{"model": "masked image model", "mask_ratio": 0.75, "decoder_layers": 2, "learning_rate": 0.015, "adamw_lr_other_params": 0.00079, "adamw_weight_decay_other_params": 0}
Rows from block 6 of the encoder of a small masked image model, named by matrix and row number. Rows with one number belong to one neuron. Each number is 200 + 20 x the weight over its row's rms, rounded and kept within 0 to 999. All counts start at 0.
After each neuron's rows are labels from the 100 images, of 14848, where the neuron reaches its highest value: "colour at peak" is the nearest of a few named colours to the mean colour under the peak. Only what is clearly more common there than usual is listed. The data: photos with spoken descriptions (Open Images, Localized Narratives). In brackets: how many of the 100.
# fc1: MLP up (encoder.blocks.6.mlp.fc1.weight, 768x128), inputs 64-127
# fc2: MLP down (encoder.blocks.6.mlp.fc2.weight, 128x768, transposed), outputs 64-127

fc1.10,206,210,189,243,203,207,189,202,205,227,224,161,195,230,204,233,195,164,169,148,185,181,184,215,226,197,194,184,180,178,177,206,169,194,180,182,179,192,171,228,232,183,189,216,222,204,197,206,218,202,175,193,186,199,173,229,224,227,208,220,194,217,180,200
fc2.10,198,220,236,199,210,198,169,210,180,193,216,231,194,181,187,221,209,227,207,214,197,240,181,198,189,165,235,199,214,196,199,181,233,196,198,189,188,208,194,188,176,195,200,154,199,184,217,172,216,200,180,210,222,193,217,191,240,216,176,190,192,181,193,191
colour at peak: black (46)

fc1.497,168,197,221,156,194,230,168,172,205,146,170,196,205,203,190,196,217,223,204,209,216,217,213,142,190,233,196,195,200,237,210,233,206,215,217,192,196,207,233,229,193,225,192,210,180,212,223,222,196,182,209,215,198,179,230,190,193,234,202,197,219,204,192,201
fc2.497,214,205,173,233,221,195,215,228,202,231,227,211,205,185,224,185,190,186,211,172,172,187,178,237,222,178,198,233,206,185,162,153,196,191,197,220,250,192,208,183,222,176,223,201,196,190,196,179,210,220,195,193,224,199,163,208,206,189,197,199,157,185,183,185
colour at peak: white (50); pink (28)

fc1.603,230,176,208,176,213,199,199,234,239,168,197,228,217,196,221,193,168,183,184,196,195,177,186,201,192,189,180,181,201,181,207,194,186,221,230,177,213,210,220,195,174,216,195,194,177,192,204,207,182,217,197,239,188,209,229,187,192,160,205,181,186,182,201,187
fc2.603,179,244,201,201,199,213,216,195,170,229,213,174,224,209,175,217,227,180,190,202,221,216,214,195,186,240,201,224,211,214,164,207,210,189,173,195,190,201,167,204,242,207,197,214,210,213,204,189,190,196,209,171,236,190,171,225,207,224,177,221,173,204,179,226
colour at peak: grey (61)

fc1.529,176,216,192,222,214,180,204,194,187,237,181,178,181,180,168,207,207,167,228,224,189,169,187,213,206,180,180,215,179,219,220,207,198,181,190,225,184,169,198,217,219,203,182,209,234,221,227,192,261,201,201,195,215,169,158,204,188,186,216,200,200,205,202,203
fc2.529,244,187,175,196,202,214,181,168,212,159,202,227,208,234,211,205,192,247,198,196,243,222,222,212,220,195,205,168,220,200,175,211,193,208,201,188,239,212,186,210,177,183,203,208,190,164,192,212,194,163,198,213,156,204,249,199,213,220,234,210,196,201,216,189
colour at peak: brown (60)

fc1.452,203,214,185,228,205,194,231,191,206,222,224,202,223,200,187,223,188,204,214,213,200,216,190,211,182,195,214,240,192,169,204,235,202,199,152,193,178,210,183,173,219,213,198,169,193,202,189,192,193,175,156,193,207,216,212,188,169,214,183,205,185,186,175,197
fc2.452,195,192,233,198,188,198,176,186,206,197,182,182,176,216,196,165,197,196,207,181,202,202,208,193,205,191,192,169,206,225,236,180,195,205,229,201,187,189,190,222,180,183,200,193,211,197,194,190,204,236,242,205,170,195,192,202,240,185,231,184,246,193,234,219
colour at peak: black (37)

fc1.65,163,174,206,222,176,210,190,200,177,214,214,195,202,212,177,207,241,210,213,201,215,243,205,212,192,186,216,218,198,178,168,204,191,211,209,202,165,212,173,169,212,217,233,199,225,192,177,201,192,223,197,189,223,201,203,234,198,224,189,211,226,213,180,223
fc2.65,204,209,196,202,210,204,193,171,195,203,200,208,198,196,217,187,163,211,199,212,180,170,187,179,228,183,193,191,212,215,234,203,194,209,196,217,225,164,234,222,183,199,189,185,188,210,214,201,212,173,209,194,157,185,198,185,194,163,249,184,227,186,234,166
colour at peak: cyan (25); white (25)

fc1.289,227,216,216,149,209,207,221,204,215,171,218,212,236,198,184,211,199,216,196,214,197,217,171,173,195,228,168,232,170,212,213,241,182,201,222,198,197,238,227,218,179,220,190,197,133,216,193,202,204,170,173,224,200,195,256,200,177,176,208,208,190,170,176,213
fc2.289,168,185,190,244,191,190,189,225,198,217,186,193,179,183,212,176,192,161,212,171,200,195,197,215,202,186,198,211,230,218,197,141,208,202,190,219,205,185,188,185,220,204,208,202,247,196,226,177,200,233,228,193,230,201,132,203,223,224,191,175,190,202,201,180
colour at peak: white (42); pink (26)

fc1.32,142,210,185,230,199,222,186,211,173,190,170,157,173,199,168,190,227,179,223,216,202,203,202,209,206,160,188,197,200,226,207,166,207,202,192,227,177,162,172,228,218,210,183,192,225,246,224,177,237,195,217,157,207,164,174,218,204,215,227,201,230,182,198,205
fc2.32,248,189,201,183,209,191,217,172,200,207,206,257,216,206,215,213,177,230,212,214,221,171,229,189,210,196,208,205,191,176,178,217,195,199,209,179,237,224,226,204,171,185,203,183,180,145,183,237,183,187,173,238,178,208,224,181,204,190,201,204,169,219,220,182
colour at peak: red (26)

fc1.600,196,179,190,224,210,181,213,241,198,221,210,206,207,188,187,217,216,178,212,188,205,186,181,233,188,155,209,218,205,158,186,178,186,194,221,208,188,199,154,189,232,223,222,173,204,183,182,201,211,254,165,203,221,183,201,193,199,188,206,196,201,216,180,230
fc2.600,186,223,216,193,194,212,192,127,186,200,200,193,192,214,204,194,189,221,184,225,220,219,225,174,229,209,203,184,216,232,205,221,201,224,190,166,205,181,206,216,166,184,181,210,213,198,213,196,192,158,224,193,147,201,220,213,208,198,231,209,226,186,222,195
colour at peak: black (50)

fc1.696,141,188,220,226,198,234,176,191,199,158,190,180,210,197,196,200,219,193,200,188,217,215,204,185,187,189,221,205,205,224,183,158,210,235,217,204,204,191,187,214,214,218,186,179,226,250,222,211,206,163,220,156,200,173,184,222,178,242,224,202,225,184,167,191
fc2.696,249,211,171,193,207,196,207,212,188,237,192,230,204,213,227,188,201,218,232,222,199,172,207,213,221,200,200,209,179,152,184,229,198,175,186,198,219,190,235,217,201,181,205,195,161,143,180,227,194,225,179,243,193,209,204,188,218,182,202,188,180,200,232,205
colour at peak: red (27)

fc1.677,181,194,204,238,181,184,228,181,197,245,195,189,174,220,197,203,212,204,232,207,185,208,215,219,230,201,204,204,184,206,169,159,202,192,195,207,214,194,193,223,192,167,240,199,208,198,172,213,213,200,208,191,197,202,160,237,221,218,197,224,203,215,189,225
fc2.677,215,185,201,182,208,189,197,221,206,179,199,224,210,173,208,231,198,194,172,195,183,189,161,188,193,169,186,180,202,188,262,237,201,188,201,213,168,209,229,177,186,216,195,195,207,207,212,199,206,192,182,214,217,227,231,179,179,191,184,184,210,213,194,170
colour at peak: grey (60)

fc1.376,187,186,221,182,196,211,170,186,210,170,191,181,194,181,175,235,222,202,166,173,219,202,169,180,196,195,198,185,210,223,201,184,206,210,245,215,209,190,187,213,210,239,208,203,220,194,208,213,202,205,204,189,216,176,209,193,195,215,223,191,206,221,165,197
fc2.376,189,200,161,231,202,215,203,209,162,230,204,222,204,198,243,165,180,219,227,228,207,197,233,197,234,191,213,227,211,168,169,199,209,222,175,189,222,182,237,187,191,180,183,223,186,207,214,192,197,179,186,199,177,193,192,212,188,188,225,202,196,181,202,188
colour at peak: red (27)

fc1.139,237,218,173,210,189,217,191,219,228,175,184,193,207,191,163,216,220,240,173,176,187,189,211,199,210,226,187,204,211,194,181,206,196,196,197,205,232,211,177,202,177,189,217,179,177,204,175,219,195,209,250,189,180,175,228,205,192,144,216,196,205,185,187,199
fc2.139,179,206,227,179,213,223,211,192,162,228,210,234,162,207,198,157,182,228,210,219,216,219,175,210,213,181,192,205,180,199,166,188,191,204,174,217,186,217,162,178,210,192,198,200,183,210,213,182,185,211,189,249,197,204,202,193,209,216,231,192,182,172,205,196
colour at peak: grey (61)

fc1.637,222,176,207,201,196,197,191,221,234,168,193,212,194,187,239,202,184,198,175,175,190,169,185,199,221,192,179,164,206,204,194,150,205,211,231,187,235,193,215,227,181,188,204,203,218,199,209,207,195,224,217,218,175,193,189,205,203,180,218,190,196,205,194,206
fc2.637,186,227,198,189,203,210,224,214,158,224,207,202,219,191,179,225,223,189,199,230,215,203,218,200,181,223,196,224,197,178,187,232,213,196,178,200,178,212,195,167,216,222,187,214,180,210,198,213,185,190,177,191,247,211,196,205,185,213,163,216,167,223,167,211
colour at peak: grey (71)

fc1.443,198,193,213,201,172,203,212,202,190,191,221,197,181,211,168,190,203,193,200,183,252,169,186,186,171,201,223,206,176,234,230,171,195,177,221,196,176,184,205,189,206,173,202,208,168,216,207,191,190,231,182,239,208,183,201,208,188,203,226,193,199,208,217,212
fc2.443,198,226,184,188,172,219,171,188,170,160,186,199,234,228,152,203,169,179,191,163,203,210,194,194,218,205,207,215,200,221,200,180,189,191,189,182,225,172,182,195,197,211,250,233,214,209,206,211,193,182,186,217,226,224,203,195,236,177,225,213,223,218,224,207
colour at peak: black (37)

fc1.596,184,208,171,225,195,221,213,200,174,185,197,195,217,191,180,203,223,194,200,207,213,220,197,208,163,199,224,238,213,189,199,203,194,199,156,215,152,188,175,174,235,223,165,189,216,248,212,185,224,147,176,164,215,205,221,192,187,202,201,197,201,164,196,181
fc2.596,212,195,226,196,201,195,191,186,216,203,181,203,178,237,193,177,181,197,242,202,212,189,224,199,217,194,205,172,196,206,192,189,198,208,212,187,225,197,193,231,176,187,206,173,187,150,178,222,177,243,215,227,155,189,185,195,236,191,228,190,218,205,240,220
colour at peak: brown (65)

fc1.697,188,218,171,245,197,217,195,253,191,196,185,169,207,190,171,198,214,154,187,205,197,232,178,227,167,165,222,197,219,189,201,177,203,212,196,237,153,183,156,183,234,212,184,189,219,227,196,182,227,181,194,170,210,182,196,190,210,199,221,178,208,192,193,187
fc2.697,200,189,233,183,195,207,218,155,178,204,193,237,190,221,195,196,186,209,222,212,233,176,254,186,224,201,201,198,198,211,172,204,200,208,192,156,215,206,209,241,171,188,183,184,190,157,186,226,156,212,197,216,171,202,216,194,219,188,208,213,198,204,228,204
colour at peak: brown (64)

fc1.438,146,193,191,233,192,210,184,177,200,201,171,171,166,201,176,223,222,199,220,200,210,187,206,192,200,185,195,199,206,213,203,168,217,199,173,206,190,154,185,232,233,220,196,182,232,215,221,207,222,204,198,171,208,178,178,191,199,238,204,196,219,212,188,198
fc2.438,235,199,207,188,219,199,211,179,193,205,216,232,214,215,225,189,182,229,207,207,195,190,219,196,223,177,208,186,208,176,194,228,189,217,229,177,238,220,224,181,160,161,203,203,180,171,182,213,197,196,190,229,148,207,236,202,210,176,223,211,195,206,207,205
colour at peak: pink (32)

fc1.397,189,211,208,203,199,205,168,203,167,193,205,184,231,203,197,217,213,233,193,172,167,203,135,206,170,221,212,173,240,209,175,169,180,211,217,194,172,192,202,222,211,190,181,200,180,201,202,200,204,217,230,175,203,203,219,214,166,184,201,225,201,189,157,174
fc2.397,212,178,192,187,206,200,271,192,194,186,182,188,201,204,190,182,192,159,200,202,247,220,194,207,193,185,186,210,195,181,197,209,202,195,187,172,204,201,205,184,204,211,196,162,176,206,155,188,207,181,198,217,207,201,231,245,191,200,206,178,224,168,218,193
colour at peak: red (27)

fc1.303,218,208,180,211,196,176,197,249,206,213,172,208,188,196,220,169,173,172,213,208,181,189,195,228,204,167,197,166,203,181,200,199,193,194,220,196,207,188,207,183,185,170,207,207,197,180,202,184,206,238,209,235,168,187,172,192,235,174,199,185,195,226,232,203
fc2.303,202,213,225,172,209,210,225,175,181,180,227,204,217,193,155,247,214,193,159,203,237,215,209,181,192,226,190,212,209,230,192,205,210,199,177,186,177,224,169,208,206,210,192,196,206,224,185,211,183,168,190,177,240,220,227,209,179,201,165,231,176,194,161,192
colour at peak: grey (63)

fc1.261,153,186,207,207,206,223,188,208,199,166,187,175,210,205,180,222,233,179,193,188,212,221,191,180,177,186,208,207,217,216,192,156,207,214,208,217,178,192,170,231,236,231,185,164,201,235,200,216,220,176,187,163,217,175,222,207,185,235,219,199,224,189,151,205
fc2.261,206,198,196,204,204,208,204,166,195,230,195,234,189,203,237,167,180,217,231,211,204,173,224,202,241,186,212,212,200,181,173,215,192,211,207,161,237,185,245,201,176,174,201,216,196,146,208,210,176,221,201,232,161,202,198,193,225,194,219,190,191,197,240,196
colour at peak: red (31)

fc1.650,189,190,215,191,203,226,183,188,157,209,178,188,202,189,216,182,186,202,210,183,197,201,176,190,221,193,246,185,199,212,187,204,175,200,184,206,173,209,198,203,171,219,214,195,192,245,199,218,190,178,192,192,189,190,222,173,220,229,234,209,198,191,211,215
fc2.650,220,219,195,203,200,192,191,187,220,196,196,226,202,192,150,189,230,205,188,186,228,192,169,200,175,207,193,207,209,201,233,209,233,178,190,226,222,187,217,213,203,190,204,190,152,215,163,211,187,236,206,201,199,186,213,196,165,176,195,191,225,172,172,233
colour at peak: black (45)

fc1.510,177,223,169,222,219,192,215,202,174,218,199,194,210,207,192,198,205,169,217,206,199,209,213,212,178,181,230,214,225,197,210,204,203,191,140,214,173,199,166,198,238,198,178,167,199,212,200,186,218,187,175,168,205,199,192,185,199,239,194,208,203,190,197,206
fc2.510,210,183,236,183,194,199,186,151,239,185,188,195,167,212,203,177,193,226,209,194,207,202,215,200,211,200,211,179,178,217,204,196,183,209,245,160,206,189,209,223,163,175,212,201,202,168,185,208,187,217,227,223,157,205,228,192,228,191,221,189,226,193,242,209
colour at peak: brown (63)

fc1.719,175,185,182,226,188,189,196,173,180,220,159,187,154,212,219,184,204,190,203,196,199,173,240,220,225,184,210,163,225,210,194,153,211,193,173,199,203,161,189,201,200,169,200,215,260,203,222,199,204,203,234,188,204,214,165,215,228,188,192,201,199,199,222,179
fc2.719,236,211,195,166,211,205,206,219,216,188,227,221,243,196,182,239,203,219,195,215,201,199,182,188,179,212,201,207,174,170,193,251,198,189,211,207,195,230,213,189,204,222,210,197,160,204,179,220,201,186,159,201,205,195,237,193,169,202,192,219,193,220,191,215
colour at peak: grey (65)

fc1.564,136,172,202,238,190,220,172,202,191,186,182,170,185,210,189,207,234,189,206,194,215,220,211,204,199,166,214,186,219,208,181,142,212,222,214,210,185,177,167,213,225,210,212,179,241,218,205,210,201,215,218,166,213,180,176,226,202,243,212,199,233,211,175,211
fc2.564,234,217,195,174,211,207,219,166,180,226,209,241,212,198,224,198,182,232,208,227,193,164,214,187,225,195,199,210,185,169,190,249,187,196,195,183,228,195,250,207,176,187,194,202,164,167,190,224,191,182,174,219,165,203,233,185,196,165,216,203,188,201,228,191
colour at peak: red (27)

fc1.682,170,218,194,261,207,218,185,228,201,200,193,173,195,191,208,195,202,177,199,191,197,187,203,205,187,178,217,199,210,200,203,159,225,211,180,213,195,170,180,216,229,191,170,176,238,241,219,195,219,177,212,152,187,180,155,194,191,223,219,188,210,201,205,179
fc2.682,240,193,208,168,194,194,213,177,187,195,186,232,195,229,197,198,216,229,223,226,219,187,234,208,207,211,199,186,178,175,182,234,194,186,207,165,208,221,202,222,182,184,194,196,165,139,171,238,181,221,183,243,179,212,242,190,224,193,191,215,189,210,218,229
colour at peak: brown (61)

fc1.396,181,201,173,223,200,168,208,183,190,229,148,181,155,192,204,213,201,164,194,183,183,180,214,211,206,167,217,151,232,212,193,159,214,183,191,215,211,164,159,215,212,178,210,201,241,175,204,206,216,213,202,197,194,181,167,200,237,217,207,205,194,228,182,203
fc2.396,211,192,216,175,207,218,202,193,202,185,228,228,222,184,194,215,190,222,182,216,223,216,201,177,214,195,203,222,185,184,209,237,201,218,217,167,175,214,238,173,161,188,194,219,179,219,191,204,187,182,179,204,210,230,254,199,173,188,196,209,203,201,199,194
colour at peak: pink (31)

fc1.368,199,189,236,191,199,206,177,181,241,163,212,220,230,200,239,189,181,224,183,191,212,194,208,173,206,225,198,187,191,207,197,202,204,237,237,164,231,230,241,207,178,190,202,199,202,201,220,231,159,202,220,230,174,191,186,214,173,210,200,195,196,196,181,197
fc2.368,210,228,166,201,199,203,206,242,174,229,204,185,207,195,195,202,236,190,197,197,177,198,177,234,187,217,179,220,189,177,188,205,197,162,167,243,191,186,188,194,247,212,207,208,177,213,187,189,222,216,194,179,257,207,189,208,209,203,179,202,177,198,192,216
colour at peak: grey (69)

fc1.645,167,163,228,200,185,215,186,152,221,164,207,197,202,205,198,228,213,232,189,195,221,204,196,179,218,199,187,197,203,225,195,181,209,225,222,181,217,201,210,220,182,224,218,184,224,203,214,222,167,210,208,197,200,201,188,227,176,242,206,206,210,201,153,209
fc2.645,210,229,169,205,216,206,197,242,173,258,197,198,218,189,232,176,194,202,214,206,172,180,187,201,197,196,191,219,195,154,215,220,190,189,191,244,202,179,233,163,221,197,202,215,167,216,197,185,231,199,195,193,214,192,183,202,205,167,220,179,195,191,216,205
colour at peak: white (43)

fc1.613,234,178,207,152,190,205,211,217,199,165,228,240,237,204,208,206,210,225,188,196,211,232,178,187,186,223,194,227,195,179,189,230,173,197,226,184,190,236,218,172,188,219,206,199,149,193,174,203,181,204,173,230,197,216,266,204,195,178,188,203,202,192,199,216
fc2.613,150,216,207,231,207,198,196,204,199,214,191,158,172,188,188,181,185,153,209,195,189,199,188,192,205,197,203,204,227,238,209,155,211,220,183,217,202,169,180,197,216,216,201,194,235,224,228,188,195,212,230,179,207,189,131,205,202,203,203,179,205,185,191,183
colour at peak: white (30)

fc1.724,248,225,170,205,213,177,233,224,207,220,210,213,216,174,193,216,182,193,200,204,194,183,168,218,184,187,201,225,197,165,218,241,196,178,181,204,192,200,184,179,218,210,194,189,181,184,193,181,208,207,151,216,197,202,218,156,196,170,196,192,168,206,200,204
fc2.724,169,193,243,204,182,202,187,173,192,187,191,178,173,215,177,179,195,193,197,196,228,234,234,186,209,206,197,179,218,245,211,165,206,226,209,181,183,203,167,209,169,187,188,195,223,212,196,188,189,204,236,191,178,200,190,219,225,205,217,206,235,190,202,216
colour at peak: brown (60)

fc1.293,219,186,194,164,195,192,204,205,176,221,200,219,198,207,178,190,212,204,216,225,206,217,209,204,183,217,200,217,194,171,202,260,174,182,205,199,156,212,210,156,195,220,212,232,179,172,182,201,200,218,185,241,230,221,247,191,210,161,172,194,202,206,231,196
fc2.293,179,213,199,224,213,210,190,175,225,176,221,173,208,212,192,208,178,184,182,169,192,215,173,193,216,190,200,191,234,252,185,162,200,220,191,215,241,187,171,225,213,201,205,188,228,228,222,171,208,174,224,157,171,169,175,216,192,208,236,212,208,177,190,187
colour at peak: black (53)

fc1.86,228,190,202,167,193,195,215,139,209,183,211,248,230,194,224,208,193,244,192,188,220,198,210,173,179,259,223,230,204,193,200,237,189,193,171,169,215,221,238,175,205,208,189,205,180,191,206,222,180,172,177,220,189,228,228,176,190,214,171,207,174,195,207,191
fc2.86,183,210,203,222,208,192,178,253,222,203,192,138,170,216,189,174,209,166,215,184,166,229,170,224,197,187,199,175,202,206,218,170,201,204,204,233,187,178,172,189,210,197,218,193,204,223,186,179,214,245,227,191,204,201,167,216,216,195,209,183,228,185,193,224
colour at peak: white (55); pink (28)

fc1.140,193,202,204,198,200,214,218,166,204,179,220,205,245,203,200,219,210,229,198,208,220,227,201,179,183,225,218,251,201,195,203,231,201,210,171,188,182,225,202,190,219,215,183,173,186,229,201,211,183,151,167,187,209,215,231,199,160,223,188,210,190,170,164,202
fc2.140,198,195,210,211,191,191,174,217,212,222,179,183,165,207,207,150,194,190,232,180,179,190,194,217,208,186,190,180,194,203,215,170,190,193,217,224,206,179,200,209,193,194,214,191,198,178,190,192,207,257,231,209,180,189,165,197,244,189,227,173,233,193,241,218
colour at peak: white (52)

fc1.9,216,176,191,184,206,206,194,194,182,175,175,238,217,167,224,191,231,200,170,164,217,160,209,174,163,224,235,204,236,189,200,201,198,184,197,202,192,192,201,195,230,222,178,217,235,201,218,226,221,207,188,206,200,199,216,168,208,207,202,190,189,221,218,197
fc2.9,194,232,199,211,215,208,198,187,218,199,206,167,178,248,186,188,198,202,238,231,200,249,211,229,240,211,213,193,188,205,153,187,199,221,182,172,237,180,180,196,188,178,200,203,157,175,179,195,181,196,207,195,169,197,196,227,213,204,223,217,195,177,202,233
colour at peak: brown (64)

fc1.431,164,220,178,231,204,207,198,198,191,207,175,163,184,196,162,224,219,177,203,208,207,216,195,204,171,184,222,205,217,213,206,181,210,198,188,235,167,174,164,211,239,217,187,181,209,225,207,204,227,161,181,167,221,176,199,181,203,230,214,192,203,201,177,183
fc2.431,218,179,218,193,199,203,201,178,198,198,196,238,192,215,223,176,180,213,222,191,217,189,229,193,235,179,205,191,200,193,184,205,194,212,204,161,223,210,222,220,162,167,197,196,201,157,187,206,174,227,202,221,154,209,220,199,225,182,221,203,208,190,232,209
colour at peak: brown (67)

fc1.240,205,183,202,173,213,182,236,174,209,188,226,245,237,205,215,210,178,212,230,203,206,199,188,200,197,197,194,241,180,180,198,229,173,200,177,157,215,226,214,180,192,220,198,164,164,200,203,194,188,201,162,224,188,213,232,210,165,204,178,223,195,170,171,223
fc2.240,193,223,207,213,202,202,164,200,225,214,191,140,180,204,190,176,202,188,190,189,200,219,180,192,191,206,202,179,217,226,243,183,205,205,227,226,180,166,183,196,205,191,221,208,225,220,204,189,219,217,252,201,200,200,166,206,226,202,223,167,231,192,220,199
colour at peak: black (38)

fc1.119,155,194,212,250,218,209,180,206,193,217,213,189,181,195,202,170,196,186,231,201,192,183,223,224,207,160,202,189,181,205,179,164,197,228,217,197,215,192,187,194,183,190,209,206,245,215,224,197,194,219,241,174,193,185,135,236,187,210,219,205,219,189,209,202
fc2.119,263,224,172,169,189,196,205,193,198,197,190,211,229,224,203,235,215,232,185,224,206,194,190,202,187,228,196,193,176,167,207,259,193,160,180,211,201,202,213,226,216,201,199,186,164,178,181,224,223,167,175,224,207,205,240,182,193,195,194,203,183,213,216,202
colour at peak: white (42)

fc1.177,192,209,198,222,174,228,213,208,197,208,207,205,221,220,241,200,201,186,180,182,161,190,225,227,185,239,167,216,185,188,200,200,164,187,206,180,211,208,193,240,222,202,199,220,202,248,226,202,217,195,173,189,187,202,176,226,210,200,186,189,190,199,189,197
fc2.177,222,183,190,183,164,224,212,189,223,184,192,215,208,195,230,187,189,160,183,209,210,202,220,205,192,213,200,203,198,207,203,183,188,188,216,161,234,188,216,243,175,196,223,213,211,201,219,207,181,201,211,154,188,199,172,238,191,191,166,203,206,213,225,188
colour at peak: white (28)

fc1.649,152,198,182,240,194,208,208,161,162,211,174,186,182,199,197,196,227,194,212,201,205,193,231,201,197,195,230,209,219,220,192,170,212,192,154,215,183,173,181,212,217,186,185,196,255,241,218,201,230,161,208,155,205,199,164,220,200,245,203,217,209,191,194,193
fc2.649,256,194,204,173,213,195,189,213,239,190,191,223,200,223,204,205,190,222,230,208,198,194,188,206,208,188,200,177,166,165,214,227,190,190,222,198,211,207,223,202,178,190,216,185,151,146,168,226,192,225,184,238,176,210,232,181,216,179,217,186,204,206,239,214
colour at peak: brown (60)