Weights of a small masked image model.
Training: 10200 steps, batches of 256.
Data: trained on photos with spoken descriptions (Open Images, Localized Narratives), 101725 training examples.
Rows from block 5 of the encoder of a small masked image model, named by matrix and row number. Rows with one number belong to one neuron. Each number is 128 + 32 x the weight over its row's rms, rounded and kept within 0 to 255. All counts start at 0. Numbers have three digits each.
After each neuron's rows are labels from the 100 images, of 14848, where the neuron reaches its highest value: "strongest on" is what is common among them; "patch colour" is the nearest of a few named colours to the mean colour under the peak. Only what is clearly more common there than usual is listed. The data: photos with spoken descriptions (Open Images, Localized Narratives). In brackets: how many of the 100, against the usual share in percent.
# fc1: MLP up (encoder.blocks.5.mlp.fc1.weight, 768x128), inputs 0-63
# fc2: MLP down (encoder.blocks.5.mlp.fc2.weight, 128x768, transposed), outputs 0-63

fc1.187:149134136116157155114106177181077106133092103185153108096138106106151128122132159087106133107119161146097098119129125163098121160064095156170157098162159098105086185185166068069167132125137152
fc2.187:169127137089152194138131120127122136123154132122150139139124089135059089123121141107163175141157080178058136143146134126084212157111116173182147149108123120119170100109140066092042102155146114
strongest on: text has "text" (27 vs 6.7)
patch colour: pink (31 vs 9.7)

fc1.415:146125028085165141111159144146145140199114070161128175157135109117119148149064122150135161135118091178151037078098157129132107120129141157153134164103179117109130139104223089152079061127143135
fc2.415:093176061020091176104124166128114163076109162096156118143140117153127115081101121101126132188108207166171096059161098140112121152147140130053150092118132142224090135149108163097146105128150124
strongest on: text has "grass" (26 vs 9.8)
patch colour: grey (63 vs 31.5)

fc1.314:082181098104116183095090148063095148091117157175149119173055149132103124109133103057085113183132176139160110130148128094111109178113073141129142126112133114138160159164074118119141176156135093
fc2.314:149087177114135127178158156177109106156155132072122172108204136151164149123151182136153132105132071132103185139122154131152165111135216170100121105170081124132120098090152124089115077088134163
strongest on: text has "people" (50 vs 22.4)
patch colour: pink (37 vs 9.7)

fc1.4:113176086081092129127049181105098108119133136166184177108106135163108111119136107121035074143144162114153138150163148138126080154108116111110150118171156133086131102141069158145160147131121081
fc2.4:117088170170215113189178082134128165140136105100091105129191109141144200113150155119238131153125122148119148125061169093139158101151160173135087162150120095154131132118151110084131082128118114
strongest on: text has "holding" (36 vs 16.4)
patch colour: brown (62 vs 29.7)

fc1.85:147108107122119122144116127102104116208124123123152122141130082085140117129144167134062154128119089106091117140123146080148113151137162135204121095166109104142143147155113125112158123125178101
fc2.85:113098142050087146097112087083110107111117100150143090166137142142051189133116108175150108153168124133142144107093118167106175071114123153082136134125096163077158109148094083134087155129112110
strongest on: text has "text" (27 vs 6.7)
patch colour: pink (26 vs 9.7)

fc1.659:126099167112118170152112115126111162152119176147122122122138133140145158141145119216110164130144092125145158119099172125148068103184141141135161097124129133172117113101187116125178043096126112
fc2.659:164162084167140063070133150166131090115129098120120138154114096102138110082083137075169081202159165118104113156157054164104187159080131093103111107107161080106152136135115149133066143149147152
strongest on: text has "people" (45 vs 22.4)
patch colour: black (38 vs 16.5)

fc1.25:123143122139201123083098150100158122167086171158169130165149170101165122159143116120211189146135125150150151183065107125124128080129151148117072150101125063125132120174119124095163095147115100
fc2.25:162113101179154140116103162127079098141118140125141137082114160136171154103132078111222167138135173121114141088152092132108163174100128181114066180145150166079165152107131128068124063077123091
strongest on: text has "text" (28 vs 6.7)
patch colour: grey (64 vs 31.5)

fc1.591:188124155132146107131133036149157119085137059081102182136106081193143108116172099109065180093090101135111100085050115139170148119106152146148170188134151115084116164123158155200104158109116091
fc2.591:125092117097163146146091187157107149167096198167143163117214151122097133120147151169183134134199123164162122168184091116080105164124114090132105113180088079164106097105091133048142087099114097
strongest on: text has "wall" (44 vs 20.2); text has "man" (40 vs 12); text has "wearing" (36 vs 12.4); text has "woman" (25 vs 8.9)
patch colour: grey (63 vs 31.5)

fc1.399:114136137131094170165107129107148107099152158099100160104095164131113184196166130061145158102143145085119126096148164137093183154140080121112177204063072092132142155134069137146160118132074191
fc2.399:148089091108116171118108163109119100114140182082082156094200126104120172168106140110186164141125152139180112136104157132173070129136157133099078108087143071115143135142122112150163172090190216
strongest on: text has "sky" (56 vs 24.5)
patch colour: white (42 vs 7.6); cyan (37 vs 1.3)

fc1.527:174108127065096139096121172048128172141112136150110159151156079165109192170156111144157120112176159152143119083095084144147067121149147096115158083119158113107168158129114197114147115108136187
fc2.527:156162150096117123178171123093121159129133145119113102174082048146119119091136097134087077098167121113133126172127154084164133160099164088128136101114157104150151087149145136123095080158128161
strongest on: text has "standing" (48 vs 23.5); text has "holding" (37 vs 16.4); text has "wearing" (33 vs 12.4); text has "two" (31 vs 10.9)
patch colour: pink (25 vs 9.7)

fc1.405:098180112122159137152146210105139114119096142097098134101158123140140060126132065086093129095150162170110136178184114111117096143139149143105126160085167119176128088150170146093200074094133154
fc2.405:123093124141112155114102084152137105095203053112125111158091145139115125159086126177114122199101127059139096113106116141148149111179059116112156111162134087095120122127157091098157144139116147
strongest on: text has "wall" (42 vs 20.2)
patch colour: pink (26 vs 9.7)

fc1.395:114162102093125191167132094141148078121121144089139135142143100127182110110124128107113123165198191108096192100116145088189079078115083135185124197122185110141110139123069118116162102086148161
fc2.395:179137165151152119094173150084124127166102174128162141155117111130091118170108108091136158124102127163170091159117076060092114221161142106152169153089083146145152117121129145116122105067092101
strongest on: text has "standing" (57 vs 23.5); text has "holding" (38 vs 16.4); text has "two" (33 vs 10.9); text has "man" (31 vs 12)
patch colour: pink (28 vs 9.7)

fc1.384:119178126064111179162121147103143092107154160129128176086099177152126139154122106095106121160206141098104188073136138111152071120088118153132103127099135144090136151086137162168130112148146150
fc2.384:119115146163127150116114117134121165135119132111155083159108122073115133149051097082132120102088138146142161161110141102130171175169105103105084124125151069148154083187146056040188148057074143
strongest on: text has "wall" (43 vs 20.2); text has "man" (37 vs 12); text has "holding" (36 vs 16.4)
patch colour: pink (26 vs 9.7)